config.yaml
model: "CTC audio transcriber"
dataset: "read English sentences (LibriTTS-R)"
train_examples: 15625
gain_aug_db: 6
n_mels: 40
hop_length: 160
input: "log_mel"
spec_augment: false
win_length: 512
tokenizer: "char"
vocab_size: 32
arch: "tdnn"
norm: "batchnorm"
activation: "relu"
depths: [12]
kernel_size: 3
stem: "single"
widths: [256]
init: "lecun_normal"
optimizer: "nadamw"
lr: 0.0021
beta1: 0.95
beta2: 0.95
eps: 1e-10
magnitude_pruning: 0.7
steps: 17200
batch_size: 64
epochs: 70.5
lr_schedule: "poly"
final_lr_fraction: 0.1
warmup_steps: 3440
weight_decay: 0.09
Rows from block 3, named by matrix and row number. Each number is 200 + 40 x the weight over the matrix's rms, rounded and kept within 0 to 999. All counts start at 0.
# conv: pointwise conv (model.blocks.3.conv.weight, 256x256x1), inputs 0-63
conv.101,200,200,200,200,261,200,200,200,200,276,200,200,200,200,224,121,148,200,119,200,249,200,200,200,265,282,200,200,200,234,200,267,200,200,262,200,200,200,200,149,200,305,255,200,247,156,200,200,261,200,200,200,248,200,200,112,252,200,200,131,200,200,200,200
conv.102,200,200,311,200,200,249,200,200,200,200,200,200,200,200,200,136,60,247,200,200,200,200,200,200,300,106,200,200,200,200,200,200,200,200,200,200,200,141,200,200,200,131,106,122,200,169,200,200,167,200,129,200,200,200,200,131,126,200,200,200,200,119,200,200
conv.103,200,200,200,200,200,108,200,246,200,200,200,200,200,200,200,200,157,200,200,200,200,134,138,200,200,200,200,54,114,265,200,200,200,200,200,200,200,200,200,200,200,114,200,200,200,200,200,200,200,200,200,200,200,200,200,200,200,126,200,245,200,200,200,200
conv.104,200,200,200,200,200,200,252,200,271,294,200,200,200,200,200,163,200,200,200,200,297,200,267,200,200,92,254,267,200,200,200,200,200,261,200,200,98,200,200,200,200,200,142,200,200,142,200,153,138,284,115,200,200,291,200,200,200,200,120,200,267,200,120,200
conv.105,200,90,200,115,200,268,200,200,200,200,93,200,200,200,200,200,252,200,200,200,200,141,200,200,200,200,200,138,200,200,262,200,200,200,200,129,278,200,200,200,263,200,200,200,200,248,155,271,200,200,112,200,139,200,261,200,200,200,200,200,200,200,260,200
conv.106,200,138,200,112,200,200,200,200,200,265,200,200,132,200,200,200,200,200,200,159,200,159,200,200,200,200,161,200,200,169,200,240,200,200,200,200,153,134,200,295,200,200,200,200,129,200,77,200,200,200,200,137,200,200,200,200,161,200,200,200,200,130,200,161
conv.107,135,200,109,286,252,200,200,200,200,135,200,266,72,200,200,200,122,200,269,200,141,200,262,155,200,200,200,200,200,200,200,119,200,200,200,200,200,145,200,200,200,200,200,200,200,200,200,132,253,200,200,155,200,200,142,200,200,200,261,134,200,200,200,200
conv.108,200,200,135,200,200,200,122,102,200,200,200,200,250,200,234,200,200,200,260,200,200,200,147,200,200,200,200,200,200,200,200,200,200,200,70,200,200,144,299,200,200,200,200,200,200,200,273,273,200,200,200,200,200,200,200,271,200,200,200,200,200,200,200,200
conv.109,200,248,200,200,200,200,159,200,200,200,200,200,200,200,200,169,200,200,200,200,200,200,200,150,200,200,200,200,200,200,200,200,18,21,270,200,200,200,200,172,200,295,200,200,200,247,200,256,200,200,200,200,200,200,200,200,200,200,200,147,200,200,165,133
conv.110,200,200,200,200,146,200,200,136,120,200,200,200,200,200,200,200,200,200,273,200,106,200,200,278,200,139,200,200,200,200,200,243,153,200,200,268,200,200,200,95,200,200,106,200,264,200,200,200,200,200,200,200,200,200,247,157,294,281,200,200,200,200,200,200
conv.111,200,200,115,200,200,152,200,200,200,200,98,129,117,200,200,200,98,200,200,200,200,200,146,200,200,200,118,200,200,200,200,200,200,271,200,200,200,200,200,275,269,200,200,238,200,200,163,260,200,106,156,278,266,200,200,200,200,156,200,141,149,200,200,267
conv.112,200,200,200,200,200,200,290,200,200,200,256,200,200,200,148,200,258,200,200,200,140,53,102,125,200,268,200,200,200,133,200,200,200,108,200,200,200,200,200,200,271,200,200,200,200,126,200,200,200,200,102,200,200,131,200,200,200,278,200,97,200,332,200,200
conv.113,200,263,142,200,200,200,200,200,260,156,200,231,200,200,249,200,200,134,200,200,200,200,200,200,200,301,271,200,200,200,133,200,159,138,283,200,124,200,95,200,261,80,200,200,151,146,245,200,261,118,141,200,200,200,136,200,247,265,240,200,200,200,200,200
conv.114,200,152,200,250,151,118,200,259,252,200,200,200,129,161,200,200,200,200,200,127,200,200,130,200,200,200,200,280,200,248,79,200,200,200,87,200,200,279,200,143,200,200,200,200,200,200,200,200,200,200,200,200,200,84,256,200,249,200,345,200,73,200,200,278
conv.115,200,200,200,200,65,200,200,110,126,200,200,200,117,200,100,200,200,142,200,200,200,133,200,200,200,117,140,200,200,200,258,200,125,200,129,200,258,200,200,200,257,200,200,200,200,200,200,200,200,200,200,200,200,200,200,200,116,200,200,65,159,200,200,200
conv.116,200,271,200,200,200,200,200,200,317,200,200,200,259,200,331,200,260,200,244,200,107,200,200,200,232,200,200,309,200,200,272,294,200,200,200,200,200,200,200,200,120,251,113,200,200,113,200,200,200,295,200,200,200,296,200,121,200,282,200,200,200,200,200,200
conv.117,200,132,274,286,200,200,200,200,200,200,200,200,200,200,200,200,200,200,45,288,200,200,200,258,200,200,152,200,134,200,200,254,200,200,200,200,200,200,200,127,200,200,200,200,200,138,200,200,200,200,200,154,200,172,200,152,275,152,200,200,200,149,200,124
conv.118,70,200,200,258,200,200,200,200,114,200,200,200,200,200,200,200,200,200,200,200,104,200,200,294,200,200,155,242,200,200,200,200,200,200,200,200,200,200,228,200,200,200,200,200,200,200,200,200,200,200,200,200,108,243,200,200,200,200,133,200,120,200,305,237
conv.119,119,200,200,200,200,200,200,200,200,200,200,200,142,200,200,200,235,200,200,200,200,200,200,148,200,249,200,200,200,170,200,264,200,142,122,148,200,164,200,200,251,200,200,200,200,200,200,200,17,200,132,200,200,200,200,200,200,200,200,116,200,200,261,200
conv.120,124,200,200,200,200,200,200,200,124,269,257,247,200,200,131,200,200,114,200,200,200,266,200,200,200,200,200,200,200,200,200,200,200,122,200,113,245,257,200,200,200,200,242,112,261,200,52,200,200,200,200,200,200,200,114,248,200,265,161,164,200,200,200,200
conv.121,200,200,155,200,200,200,200,200,150,200,200,139,200,200,122,110,200,200,158,155,125,200,200,288,200,200,200,200,262,246,200,200,281,200,247,200,200,200,200,200,200,200,200,200,200,114,200,133,139,200,200,200,200,152,135,113,200,200,200,200,154,200,287,103
conv.122,200,200,200,200,239,200,200,200,200,200,200,267,147,119,200,118,200,200,258,200,81,200,200,161,200,83,200,149,200,57,200,200,266,264,200,123,200,200,200,200,200,200,200,200,200,200,200,200,200,200,200,95,127,200,200,200,79,200,251,200,249,200,257,200
conv.123,200,200,200,200,200,270,200,200,200,252,200,200,253,200,200,200,200,200,200,200,200,200,200,157,200,200,200,200,200,200,200,262,233,200,278,200,200,200,200,258,200,254,200,326,200,200,200,200,200,200,106,157,200,200,200,260,200,145,200,200,164,200,200,200
conv.124,200,200,200,200,200,274,258,200,136,200,200,200,200,89,119,256,200,200,200,200,200,200,200,170,256,200,200,200,200,200,270,200,75,200,249,200,200,200,164,139,200,87,200,136,316,200,200,200,200,257,126,200,200,275,200,200,107,200,200,200,200,200,200,239
conv.125,200,200,200,200,200,254,200,139,200,200,200,200,200,200,98,200,200,200,200,200,200,200,200,40,200,264,200,200,200,200,311,200,200,102,200,169,200,137,200,249,200,200,200,200,200,200,148,200,200,149,158,302,200,200,132,200,200,200,282,200,200,200,200,200
conv.126,200,200,200,200,111,77,134,200,242,200,200,140,200,267,200,175,142,200,260,200,200,140,200,200,200,200,154,200,245,259,117,200,200,200,275,200,200,200,200,200,200,200,200,200,272,200,200,200,200,200,200,349,200,200,200,200,200,200,286,277,200,200,200,200
conv.127,243,142,200,200,200,200,200,200,200,200,200,200,200,200,125,200,268,128,200,200,200,200,139,200,137,200,132,200,251,200,200,200,200,127,104,115,200,200,277,200,200,200,200,140,200,142,200,254,200,200,200,200,144,200,200,136,254,200,200,200,260,147,274,89
conv.128,200,160,230,150,244,200,200,200,200,259,200,155,148,200,252,200,200,200,200,200,200,260,120,200,200,200,161,200,143,132,200,200,200,200,200,200,200,200,200,200,200,158,126,200,200,65,200,119,200,277,200,200,273,200,200,127,200,269,200,200,200,311,200,200
conv.129,240,200,200,200,200,157,247,278,200,200,200,200,200,200,200,117,134,147,254,200,200,200,200,200,200,200,146,160,200,200,200,142,200,200,200,200,200,200,200,200,200,200,200,200,158,231,149,200,200,114,200,200,200,200,124,200,200,200,200,200,200,200,200,200
conv.130,200,200,200,200,163,200,200,200,200,319,160,200,200,132,200,126,200,200,200,129,162,54,251,200,200,200,88,200,200,200,303,143,200,165,244,200,265,200,200,200,200,200,200,200,223,200,200,200,200,141,200,266,200,200,200,166,200,200,200,132,284,200,289,200
conv.131,200,252,200,200,200,200,147,200,200,69,200,200,200,239,200,200,200,200,160,200,200,106,200,250,241,275,200,200,200,308,200,200,126,200,200,200,268,200,200,258,200,200,115,200,200,200,276,200,143,200,75,200,200,200,200,200,100,200,258,121,149,200,135,200
conv.132,282,200,128,200,200,200,266,200,200,200,200,200,200,168,200,200,200,102,165,200,253,200,200,200,200,200,200,200,127,200,200,200,200,200,200,200,273,200,134,277,200,200,200,200,121,200,114,200,259,200,200,293,288,200,200,268,200,200,200,266,265,251,144,145
conv.133,134,91,200,200,136,105,200,200,200,239,270,200,200,200,262,200,200,200,95,200,257,200,200,200,200,200,200,200,200,200,200,200,200,136,200,200,200,200,140,112,200,200,200,303,200,200,200,200,200,200,123,200,159,200,323,200,100,200,129,200,200,139,200,200
conv.134,138,200,200,200,291,200,152,133,200,109,303,200,200,143,200,200,200,200,200,200,200,109,127,124,200,200,283,200,144,200,200,200,140,200,200,200,200,200,200,139,133,279,200,200,147,200,130,200,200,200,200,200,200,80,282,200,200,247,200,200,200,200,200,200
conv.135,200,158,200,200,200,168,200,200,132,278,200,200,200,355,200,113,200,200,200,244,200,111,137,200,144,200,200,200,200,200,200,163,165,200,200,115,200,200,200,200,200,200,152,249,200,200,200,200,200,132,200,136,200,200,200,200,200,303,200,200,200,200,274,200
conv.136,113,151,200,268,200,200,127,200,113,200,270,200,200,200,123,265,200,200,200,275,139,200,200,200,200,200,117,200,120,200,200,200,200,200,200,200,200,200,200,200,200,200,129,200,251,254,200,200,200,200,200,200,200,200,200,112,259,200,254,200,200,200,200,200
conv.137,200,298,200,200,200,200,119,200,200,200,200,200,200,171,146,249,200,200,245,200,274,128,200,140,152,200,200,200,200,200,200,257,200,200,200,132,200,200,200,200,200,200,200,200,200,200,115,200,328,200,200,200,248,92,200,200,98,200,200,200,200,200,200,200
conv.138,127,258,200,200,200,246,280,270,155,200,200,200,200,165,200,200,200,200,154,200,111,200,200,120,200,255,200,200,200,200,200,272,200,200,298,166,200,200,200,200,200,200,200,200,101,308,200,200,200,133,103,200,296,200,200,200,129,266,133,200,200,200,200,200
conv.139,86,200,147,153,273,200,200,323,159,200,264,200,200,142,200,200,200,283,200,238,200,283,200,200,200,200,109,267,200,200,200,200,82,200,200,107,200,124,200,200,200,155,200,200,200,262,156,158,200,200,158,200,200,133,200,122,278,200,200,200,200,200,264,200
conv.140,200,137,200,271,200,200,200,151,271,200,155,200,200,276,200,138,200,200,200,152,200,200,200,200,301,247,264,200,200,125,144,200,323,200,200,200,143,110,200,200,200,258,82,200,162,200,200,200,200,200,200,200,200,161,200,200,135,200,131,200,140,200,158,200
conv.141,200,200,200,282,172,200,84,81,200,285,200,200,122,245,150,200,248,200,200,200,200,200,200,139,200,241,200,92,200,200,145,200,200,200,159,200,200,200,120,200,248,200,200,156,200,200,141,200,200,200,118,150,267,200,200,200,148,200,200,200,200,200,200,272
conv.142,200,200,200,200,105,200,200,200,200,116,200,128,127,200,112,251,200,200,200,200,260,200,200,200,200,200,200,200,200,200,264,271,200,200,200,200,200,200,200,200,263,200,200,200,200,200,200,323,200,200,200,200,115,159,245,200,272,200,200,200,118,200,200,200
conv.143,200,200,59,200,200,200,200,200,200,250,268,200,200,200,200,200,200,98,200,286,200,200,121,141,200,200,234,200,200,200,139,122,200,200,200,105,200,200,307,200,137,227,200,129,200,200,200,200,295,200,200,200,143,74,200,141,273,200,200,200,200,200,200,200
conv.144,114,200,200,200,200,137,200,200,238,200,200,200,236,200,200,116,200,200,200,200,200,238,200,265,200,200,200,303,200,200,200,200,115,200,200,147,200,200,200,92,200,280,264,200,152,200,200,200,200,200,200,157,200,200,277,200,200,200,131,276,200,200,200,120
conv.145,200,200,329,200,124,200,151,140,200,262,99,200,200,200,200,200,200,200,86,200,200,200,200,200,200,200,200,253,134,129,200,163,200,113,145,200,200,170,105,200,200,304,274,257,200,200,200,200,200,200,255,261,200,200,248,200,200,200,200,200,200,200,200,200
conv.146,200,200,200,200,200,200,200,200,237,200,284,200,200,152,200,200,263,291,200,227,136,200,200,200,200,200,90,200,114,119,200,200,200,158,200,200,268,126,200,200,200,200,200,200,200,200,200,258,200,156,200,200,200,200,200,200,200,160,153,165,245,200,256,200
conv.147,200,200,281,200,200,200,200,200,200,200,200,200,200,200,200,200,200,245,200,128,200,200,200,200,200,200,200,150,151,200,200,200,256,200,200,200,200,200,200,147,200,200,200,200,279,200,200,200,200,200,200,200,137,139,200,200,269,200,200,200,112,200,200,200
conv.148,252,200,275,115,200,200,88,200,143,200,146,200,200,200,200,200,200,235,107,200,200,200,200,257,200,200,200,200,235,200,200,61,200,200,200,200,200,200,200,142,128,200,200,236,200,129,302,200,200,200,200,200,200,200,264,200,200,200,200,200,200,200,290,200
conv.149,200,200,200,167,200,200,96,200,145,251,200,136,200,200,125,113,259,200,200,279,246,200,200,61,200,200,200,200,200,200,200,200,200,200,110,200,258,200,200,200,263,200,200,248,200,200,160,200,249,200,200,200,200,253,200,261,200,79,200,200,200,200,200,200
conv.150,163,200,256,200,130,293,200,274,282,242,268,200,200,138,162,200,200,200,166,127,200,200,200,200,248,200,200,200,200,100,200,200,200,231,200,91,200,200,200,200,200,279,200,272,200,274,104,200,200,200,200,137,200,200,200,200,245,200,200,126,200,200,200,261
conv.151,200,200,200,200,200,200,200,200,291,305,200,200,200,200,127,200,200,200,252,200,99,200,200,242,200,200,200,200,200,253,200,200,200,200,200,200,200,200,200,282,200,200,200,200,200,200,200,200,200,200,200,200,200,200,200,200,200,200,304,200,162,200,200,200
conv.152,200,200,200,200,200,200,200,264,200,259,267,200,200,200,200,200,200,200,200,200,200,200,246,200,127,200,200,253,200,200,302,111,158,200,200,200,200,274,200,200,200,200,200,200,200,200,200,200,200,200,272,200,200,324,290,200,200,200,116,200,200,262,200,200
conv.153,200,200,200,200,145,200,154,285,200,200,98,200,200,200,200,299,200,200,200,200,200,200,200,200,248,275,200,200,200,200,200,266,105,239,200,200,200,200,147,200,238,97,295,200,200,200,200,172,200,200,200,200,200,270,200,200,200,153,200,200,200,137,200,200
conv.154,200,200,200,200,200,200,252,200,200,200,200,200,200,200,99,140,200,200,200,200,200,200,200,200,200,200,200,200,149,200,200,200,200,277,200,200,200,200,200,200,200,200,200,200,99,148,200,200,122,54,246,200,200,200,200,200,200,200,200,200,119,200,200,200
conv.155,200,200,200,143,157,200,130,200,200,200,263,200,200,200,200,200,200,200,200,200,200,142,200,200,200,200,200,125,200,200,200,121,200,151,200,119,200,200,147,200,200,200,200,200,200,264,200,200,200,200,200,200,200,200,141,200,200,200,200,200,200,130,200,200
conv.156,200,262,200,98,200,258,200,200,200,200,200,200,200,200,200,200,98,200,200,200,200,200,104,200,96,200,151,200,200,200,200,112,200,200,200,200,200,89,200,200,200,200,200,200,239,162,200,200,200,200,248,200,200,154,200,200,200,200,200,200,276,200,200,299
conv.157,200,200,200,200,200,200,200,200,200,200,200,200,200,200,200,200,200,200,200,200,200,200,200,200,236,200,200,200,200,200,115,200,200,200,200,132,157,200,200,200,200,200,200,200,200,234,200,200,200,200,200,200,200,200,200,285,146,154,200,143,200,145,135,200
conv.158,200,200,200,200,200,200,288,200,200,200,200,200,200,200,200,267,200,200,106,200,276,200,134,200,200,200,200,200,200,200,123,200,200,161,119,200,200,200,200,200,290,200,139,200,151,200,200,200,262,200,102,270,200,200,200,200,119,200,142,136,118,200,200,200
conv.159,200,200,107,200,200,311,149,200,139,200,200,200,200,200,272,200,139,200,200,200,200,200,171,200,200,200,126,131,120,200,200,200,200,200,149,145,200,155,200,256,272,139,151,118,200,200,200,200,200,200,200,200,200,293,200,268,200,200,200,200,200,266,262,200
conv.160,200,200,200,94,200,142,200,200,200,115,200,107,200,200,200,200,200,200,200,200,200,162,200,258,200,258,200,200,200,200,200,200,200,200,200,200,200,101,200,200,200,200,260,200,200,200,200,200,200,200,200,130,200,200,261,200,108,200,200,200,200,254,125,253
conv.161,200,276,200,200,200,277,200,200,140,200,200,295,145,200,237,109,200,200,249,268,200,264,200,278,200,259,200,200,200,200,284,200,233,200,200,200,200,200,82,200,163,262,200,200,200,124,200,281,262,200,200,200,200,200,152,200,240,265,200,116,200,200,341,200
conv.162,281,200,200,277,85,200,200,258,177,200,200,78,200,200,200,200,200,153,200,200,290,200,200,200,200,200,278,272,244,299,144,154,200,200,200,200,200,200,200,130,200,200,200,200,200,200,264,200,200,200,200,272,143,200,200,273,200,200,253,143,200,262,200,154
conv.163,200,200,200,200,244,127,200,200,200,200,200,200,200,200,200,161,200,200,200,135,200,200,200,200,150,200,200,85,247,200,200,115,275,200,200,200,200,276,257,235,114,200,200,268,200,114,200,200,200,341,267,200,262,200,200,200,200,200,247,306,200,200,200,131
conv.164,200,200,125,200,200,200,200,200,200,200,279,200,147,148,200,200,200,200,200,200,200,200,200,200,200,200,200,98,200,200,200,176,143,135,300,200,200,200,200,281,135,200,200,200,138,200,200,263,200,200,200,200,200,200,200,132,141,200,200,268,200,200,200,117
conv.165,144,200,260,200,200,200,200,200,247,200,200,128,200,200,200,278,200,200,200,200,319,200,285,200,320,200,250,200,118,249,270,334,256,200,145,200,62,200,200,249,263,200,200,200,200,200,200,130,200,200,133,200,200,200,200,200,138,130,200,145,120,149,200,200
conv.166,200,200,200,200,200,200,200,200,145,200,139,200,269,253,299,200,153,200,200,307,200,200,117,162,200,200,147,129,230,200,200,294,144,200,200,200,200,295,200,144,200,294,200,229,200,200,200,200,200,101,200,200,200,200,200,200,200,200,200,200,200,154,200,141
conv.167,200,200,285,200,200,200,103,200,107,200,200,200,200,252,200,200,200,200,238,129,139,200,200,241,200,275,200,200,200,200,290,200,200,200,296,267,200,62,200,262,200,200,145,200,250,200,200,200,200,200,200,200,200,200,268,200,200,108,100,116,200,200,200,284
conv.168,200,200,200,112,200,200,200,200,200,200,200,200,267,156,200,113,200,200,140,200,200,66,200,200,200,136,200,200,200,142,128,263,75,200,200,200,145,200,200,200,200,200,200,200,200,200,200,281,200,133,200,200,200,200,200,200,200,200,200,126,200,135,268,200
conv.169,56,200,284,200,267,200,140,200,200,200,200,200,200,99,200,200,200,255,200,200,136,151,200,200,200,200,200,200,200,200,200,200,200,200,126,200,200,272,200,34,200,200,200,200,200,149,200,200,267,200,200,200,153,200,200,108,200,200,200,200,200,200,200,200
conv.170,200,200,200,200,124,200,97,148,200,200,200,64,82,200,200,142,200,234,200,129,200,200,281,251,200,200,162,293,200,200,280,200,72,200,200,200,200,200,200,200,200,200,56,200,256,200,115,200,106,200,200,200,200,200,108,200,200,200,200,95,200,200,200,200
conv.171,233,200,200,200,200,200,200,147,200,253,200,200,109,200,200,233,200,200,200,200,135,200,200,200,137,200,279,200,200,200,318,200,200,132,200,200,200,200,200,279,125,200,200,200,200,200,286,200,200,200,200,200,200,115,200,200,200,200,264,272,200,200,200,200
conv.172,200,200,200,116,200,200,200,200,200,200,295,99,200,200,259,234,200,200,200,117,200,138,94,139,200,200,200,113,200,200,200,200,200,200,281,261,164,200,146,99,200,73,146,200,275,262,200,200,200,200,200,200,200,200,200,200,200,200,200,200,250,274,137,200
conv.173,124,200,200,200,200,116,200,200,200,200,200,200,112,200,200,200,200,200,314,147,200,148,200,200,262,200,200,200,200,200,200,242,236,200,200,200,120,200,200,200,200,200,200,200,200,200,135,135,200,136,140,200,200,200,200,278,113,200,293,200,200,200,200,200
conv.174,200,81,200,200,119,124,153,131,200,200,200,91,200,200,200,200,256,200,200,130,200,200,200,279,200,200,200,200,200,200,146,200,200,200,200,200,200,113,200,200,200,200,200,200,119,200,200,273,110,200,200,200,200,149,147,265,257,200,200,200,200,200,200,200
conv.175,200,142,200,200,200,200,200,119,200,200,200,126,200,200,200,256,200,200,200,200,200,200,244,200,271,200,200,129,200,200,200,200,200,200,200,200,200,291,109,200,258,278,200,138,200,200,200,200,143,200,200,200,147,156,200,200,200,200,158,200,200,144,200,200
conv.176,200,200,200,200,241,200,200,200,200,200,200,200,95,302,81,127,250,200,200,200,200,200,200,200,200,156,200,200,200,200,200,200,200,200,200,200,120,200,113,133,200,200,200,80,114,200,280,200,200,200,200,142,200,51,200,200,256,200,200,200,264,200,200,255
conv.177,139,200,200,200,200,200,200,200,143,137,200,261,121,200,200,259,200,200,200,200,200,272,200,200,271,200,200,200,200,200,323,200,200,200,200,200,200,200,200,200,141,200,261,276,200,200,143,200,200,200,200,200,200,200,200,200,245,200,200,200,260,200,278,200
conv.178,144,267,200,200,120,200,135,200,277,200,200,200,200,120,103,143,248,200,200,300,200,200,200,200,200,200,200,200,144,200,200,200,200,139,280,200,200,240,200,200,200,200,139,256,151,200,200,200,200,284,134,200,200,269,200,200,121,118,200,108,200,200,200,200
conv.179,110,261,200,200,200,200,200,200,200,200,200,242,200,200,200,290,200,276,200,200,200,200,200,125,200,200,173,151,200,266,124,200,200,200,200,200,259,159,200,113,200,200,261,200,200,137,133,200,200,71,132,200,200,200,149,200,249,265,200,200,200,200,200,200
conv.180,200,200,200,200,200,200,200,200,200,200,200,200,200,200,200,261,225,200,112,249,200,200,163,200,162,200,126,200,118,126,114,200,200,200,200,249,200,200,200,200,106,200,200,200,244,152,200,103,242,200,247,200,200,200,291,200,200,200,200,200,200,200,200,200
conv.181,253,200,254,200,200,200,200,200,200,200,200,230,200,139,114,200,253,117,200,265,200,200,200,200,200,200,238,200,94,200,200,200,241,200,200,200,200,200,200,200,134,200,200,200,200,148,200,200,200,200,200,200,282,200,200,200,200,200,200,200,200,200,200,165
conv.182,200,200,200,134,267,200,200,200,118,320,200,248,200,200,200,200,200,259,200,200,200,200,200,274,200,200,200,127,200,200,200,252,200,266,200,120,280,110,251,200,200,200,200,78,200,200,254,271,200,200,149,92,246,200,200,253,259,200,144,139,200,200,200,200
conv.183,265,200,200,200,200,129,167,200,200,200,307,200,200,243,200,114,200,200,200,238,258,200,200,129,138,200,200,200,148,200,200,200,149,200,200,200,200,200,200,141,100,200,200,200,200,200,200,200,253,76,200,200,200,200,260,200,248,200,200,131,144,256,200,200
conv.184,200,200,200,254,200,200,200,200,200,110,256,239,200,0,200,200,200,200,200,265,200,200,200,200,200,156,200,200,200,200,200,200,200,200,200,200,120,200,200,102,200,200,200,200,142,200,158,200,200,200,200,200,200,200,200,200,200,200,200,200,200,200,131,289
conv.185,253,200,200,200,200,200,200,200,200,200,134,130,116,150,238,200,200,200,200,200,200,200,200,200,200,200,200,200,200,248,200,200,200,200,200,295,138,200,200,200,200,200,200,141,156,119,200,200,133,200,200,200,264,200,248,310,200,200,200,329,200,200,321,200
conv.186,173,200,200,200,200,260,242,200,154,200,200,200,200,131,200,200,110,106,200,200,133,299,200,200,200,200,200,159,200,200,200,200,200,200,200,200,200,200,200,200,200,200,124,251,246,135,200,200,200,303,124,200,132,200,200,200,288,104,200,105,138,200,238,263
conv.187,200,200,117,167,200,117,200,200,200,200,200,200,200,200,200,115,200,200,135,283,249,200,123,200,200,151,200,200,200,169,200,200,200,200,200,200,281,280,200,200,200,200,249,200,105,200,279,294,255,200,200,200,200,200,200,200,200,200,247,200,299,200,149,200
conv.188,114,200,200,138,200,279,236,138,276,200,200,200,68,200,200,200,200,200,200,200,200,145,154,258,200,200,200,200,157,200,240,200,144,200,200,200,200,73,131,200,251,200,200,200,132,302,200,83,200,147,136,146,200,200,200,200,121,200,200,163,200,200,200,200
conv.189,200,200,160,167,200,200,288,200,200,308,144,200,200,263,249,200,200,200,200,200,200,200,149,200,200,200,200,200,39,200,200,200,200,200,259,200,107,279,267,282,200,200,200,137,200,200,200,200,200,200,200,200,200,268,200,264,200,200,112,200,200,200,200,200
conv.190,200,200,200,115,200,267,200,251,229,259,248,200,200,200,200,100,200,200,310,132,160,200,200,126,259,200,200,200,200,246,138,200,108,41,200,141,155,200,278,200,200,49,271,120,200,200,200,261,200,110,200,136,200,200,200,219,200,200,237,200,143,200,200,227
conv.191,200,200,153,200,200,200,200,124,200,200,130,200,150,113,200,107,200,200,200,260,200,200,140,242,147,200,200,200,200,257,200,200,200,200,200,200,200,200,200,200,200,264,200,200,200,153,200,200,142,200,200,200,137,152,200,200,200,200,200,281,146,200,316,200
conv.192,113,200,200,276,263,200,200,200,200,200,144,200,200,200,200,131,200,200,200,141,200,134,200,124,200,200,200,200,200,200,200,200,260,200,277,200,200,90,200,200,144,200,200,200,257,157,133,116,200,200,99,200,200,200,200,116,200,151,200,200,200,200,200,281
conv.193,149,160,200,200,200,133,200,200,67,200,256,200,200,200,200,298,200,200,200,200,103,272,200,200,200,200,200,129,200,200,200,200,200,154,255,200,200,200,200,200,200,107,200,200,200,269,200,200,200,138,200,200,200,200,200,200,302,200,141,200,200,156,200,200
conv.194,252,200,200,249,200,200,252,200,200,200,272,288,200,200,200,282,200,200,200,90,200,155,200,160,200,135,200,267,200,144,141,137,284,139,141,200,200,200,200,200,200,200,200,268,200,273,200,200,200,200,200,200,200,200,269,200,200,238,200,200,253,200,256,200
conv.195,142,200,200,200,200,200,200,200,125,200,200,200,200,200,247,279,200,167,200,200,200,200,200,200,200,200,200,200,200,200,141,200,200,259,200,200,200,200,200,200,103,244,120,200,200,200,200,139,98,200,200,250,260,200,257,200,200,256,200,200,200,126,200,200
conv.196,200,101,200,200,200,85,200,200,200,252,200,200,51,200,126,200,128,200,200,297,160,200,200,233,200,200,200,110,288,200,200,200,159,200,200,200,200,315,92,200,200,115,200,256,200,158,200,200,200,200,256,200,200,91,200,200,200,200,200,238,266,145,200,200
conv.197,120,200,200,200,254,254,200,200,200,156,120,98,200,200,156,200,200,200,142,200,200,200,244,150,200,200,200,200,200,200,200,200,200,200,200,200,200,122,200,200,200,200,131,200,200,200,200,200,200,259,200,200,200,200,247,48,255,200,164,200,200,200,200,306
conv.198,200,200,200,253,200,200,251,74,200,200,200,200,200,200,200,200,200,72,256,200,281,200,200,200,200,138,279,200,200,200,200,200,130,200,112,200,200,200,200,200,200,200,200,200,200,200,200,200,118,200,256,200,226,279,200,200,200,200,200,200,200,200,93,200
conv.199,200,200,200,280,200,280,200,200,200,116,247,200,200,200,128,200,200,200,200,200,200,200,200,150,127,200,200,200,200,200,200,200,200,239,200,200,200,324,200,200,200,200,200,200,200,243,200,200,200,200,200,277,133,200,265,271,235,200,200,200,162,200,200,261
conv.200,261,200,200,161,144,200,293,92,168,200,200,200,200,200,200,151,200,200,300,200,200,200,338,132,200,121,278,200,258,200,200,200,200,290,200,200,200,200,200,200,200,200,88,269,200,275,200,200,200,200,200,200,267,200,141,200,160,200,200,200,200,200,200,200
conv.201,245,200,59,200,200,200,200,200,200,97,200,200,200,200,200,200,200,139,200,200,256,200,200,200,200,200,200,200,200,200,200,242,169,200,294,128,238,200,200,200,200,200,244,200,260,291,200,128,101,122,200,200,200,200,200,200,250,200,200,120,200,200,122,200
conv.202,200,200,246,200,200,200,200,200,200,200,257,200,200,129,200,200,200,200,147,200,200,200,200,200,261,200,254,76,134,143,200,143,200,258,51,200,200,200,146,200,200,200,200,200,200,200,245,149,200,243,136,200,279,200,200,200,148,200,200,200,200,149,200,200
conv.203,200,200,200,200,292,200,200,129,138,200,261,200,200,200,200,200,200,200,200,200,129,200,200,200,154,200,200,200,200,155,200,266,200,200,200,200,200,200,200,200,200,200,125,200,200,200,147,268,290,200,200,200,139,151,248,200,200,200,200,246,200,200,200,257
conv.204,200,98,200,200,200,200,200,148,200,200,200,200,200,239,243,233,200,200,200,117,200,200,200,200,200,79,200,200,200,200,168,200,200,200,200,200,87,200,200,200,262,200,200,129,254,200,200,200,277,200,200,200,200,113,200,200,200,284,200,200,200,200,200,200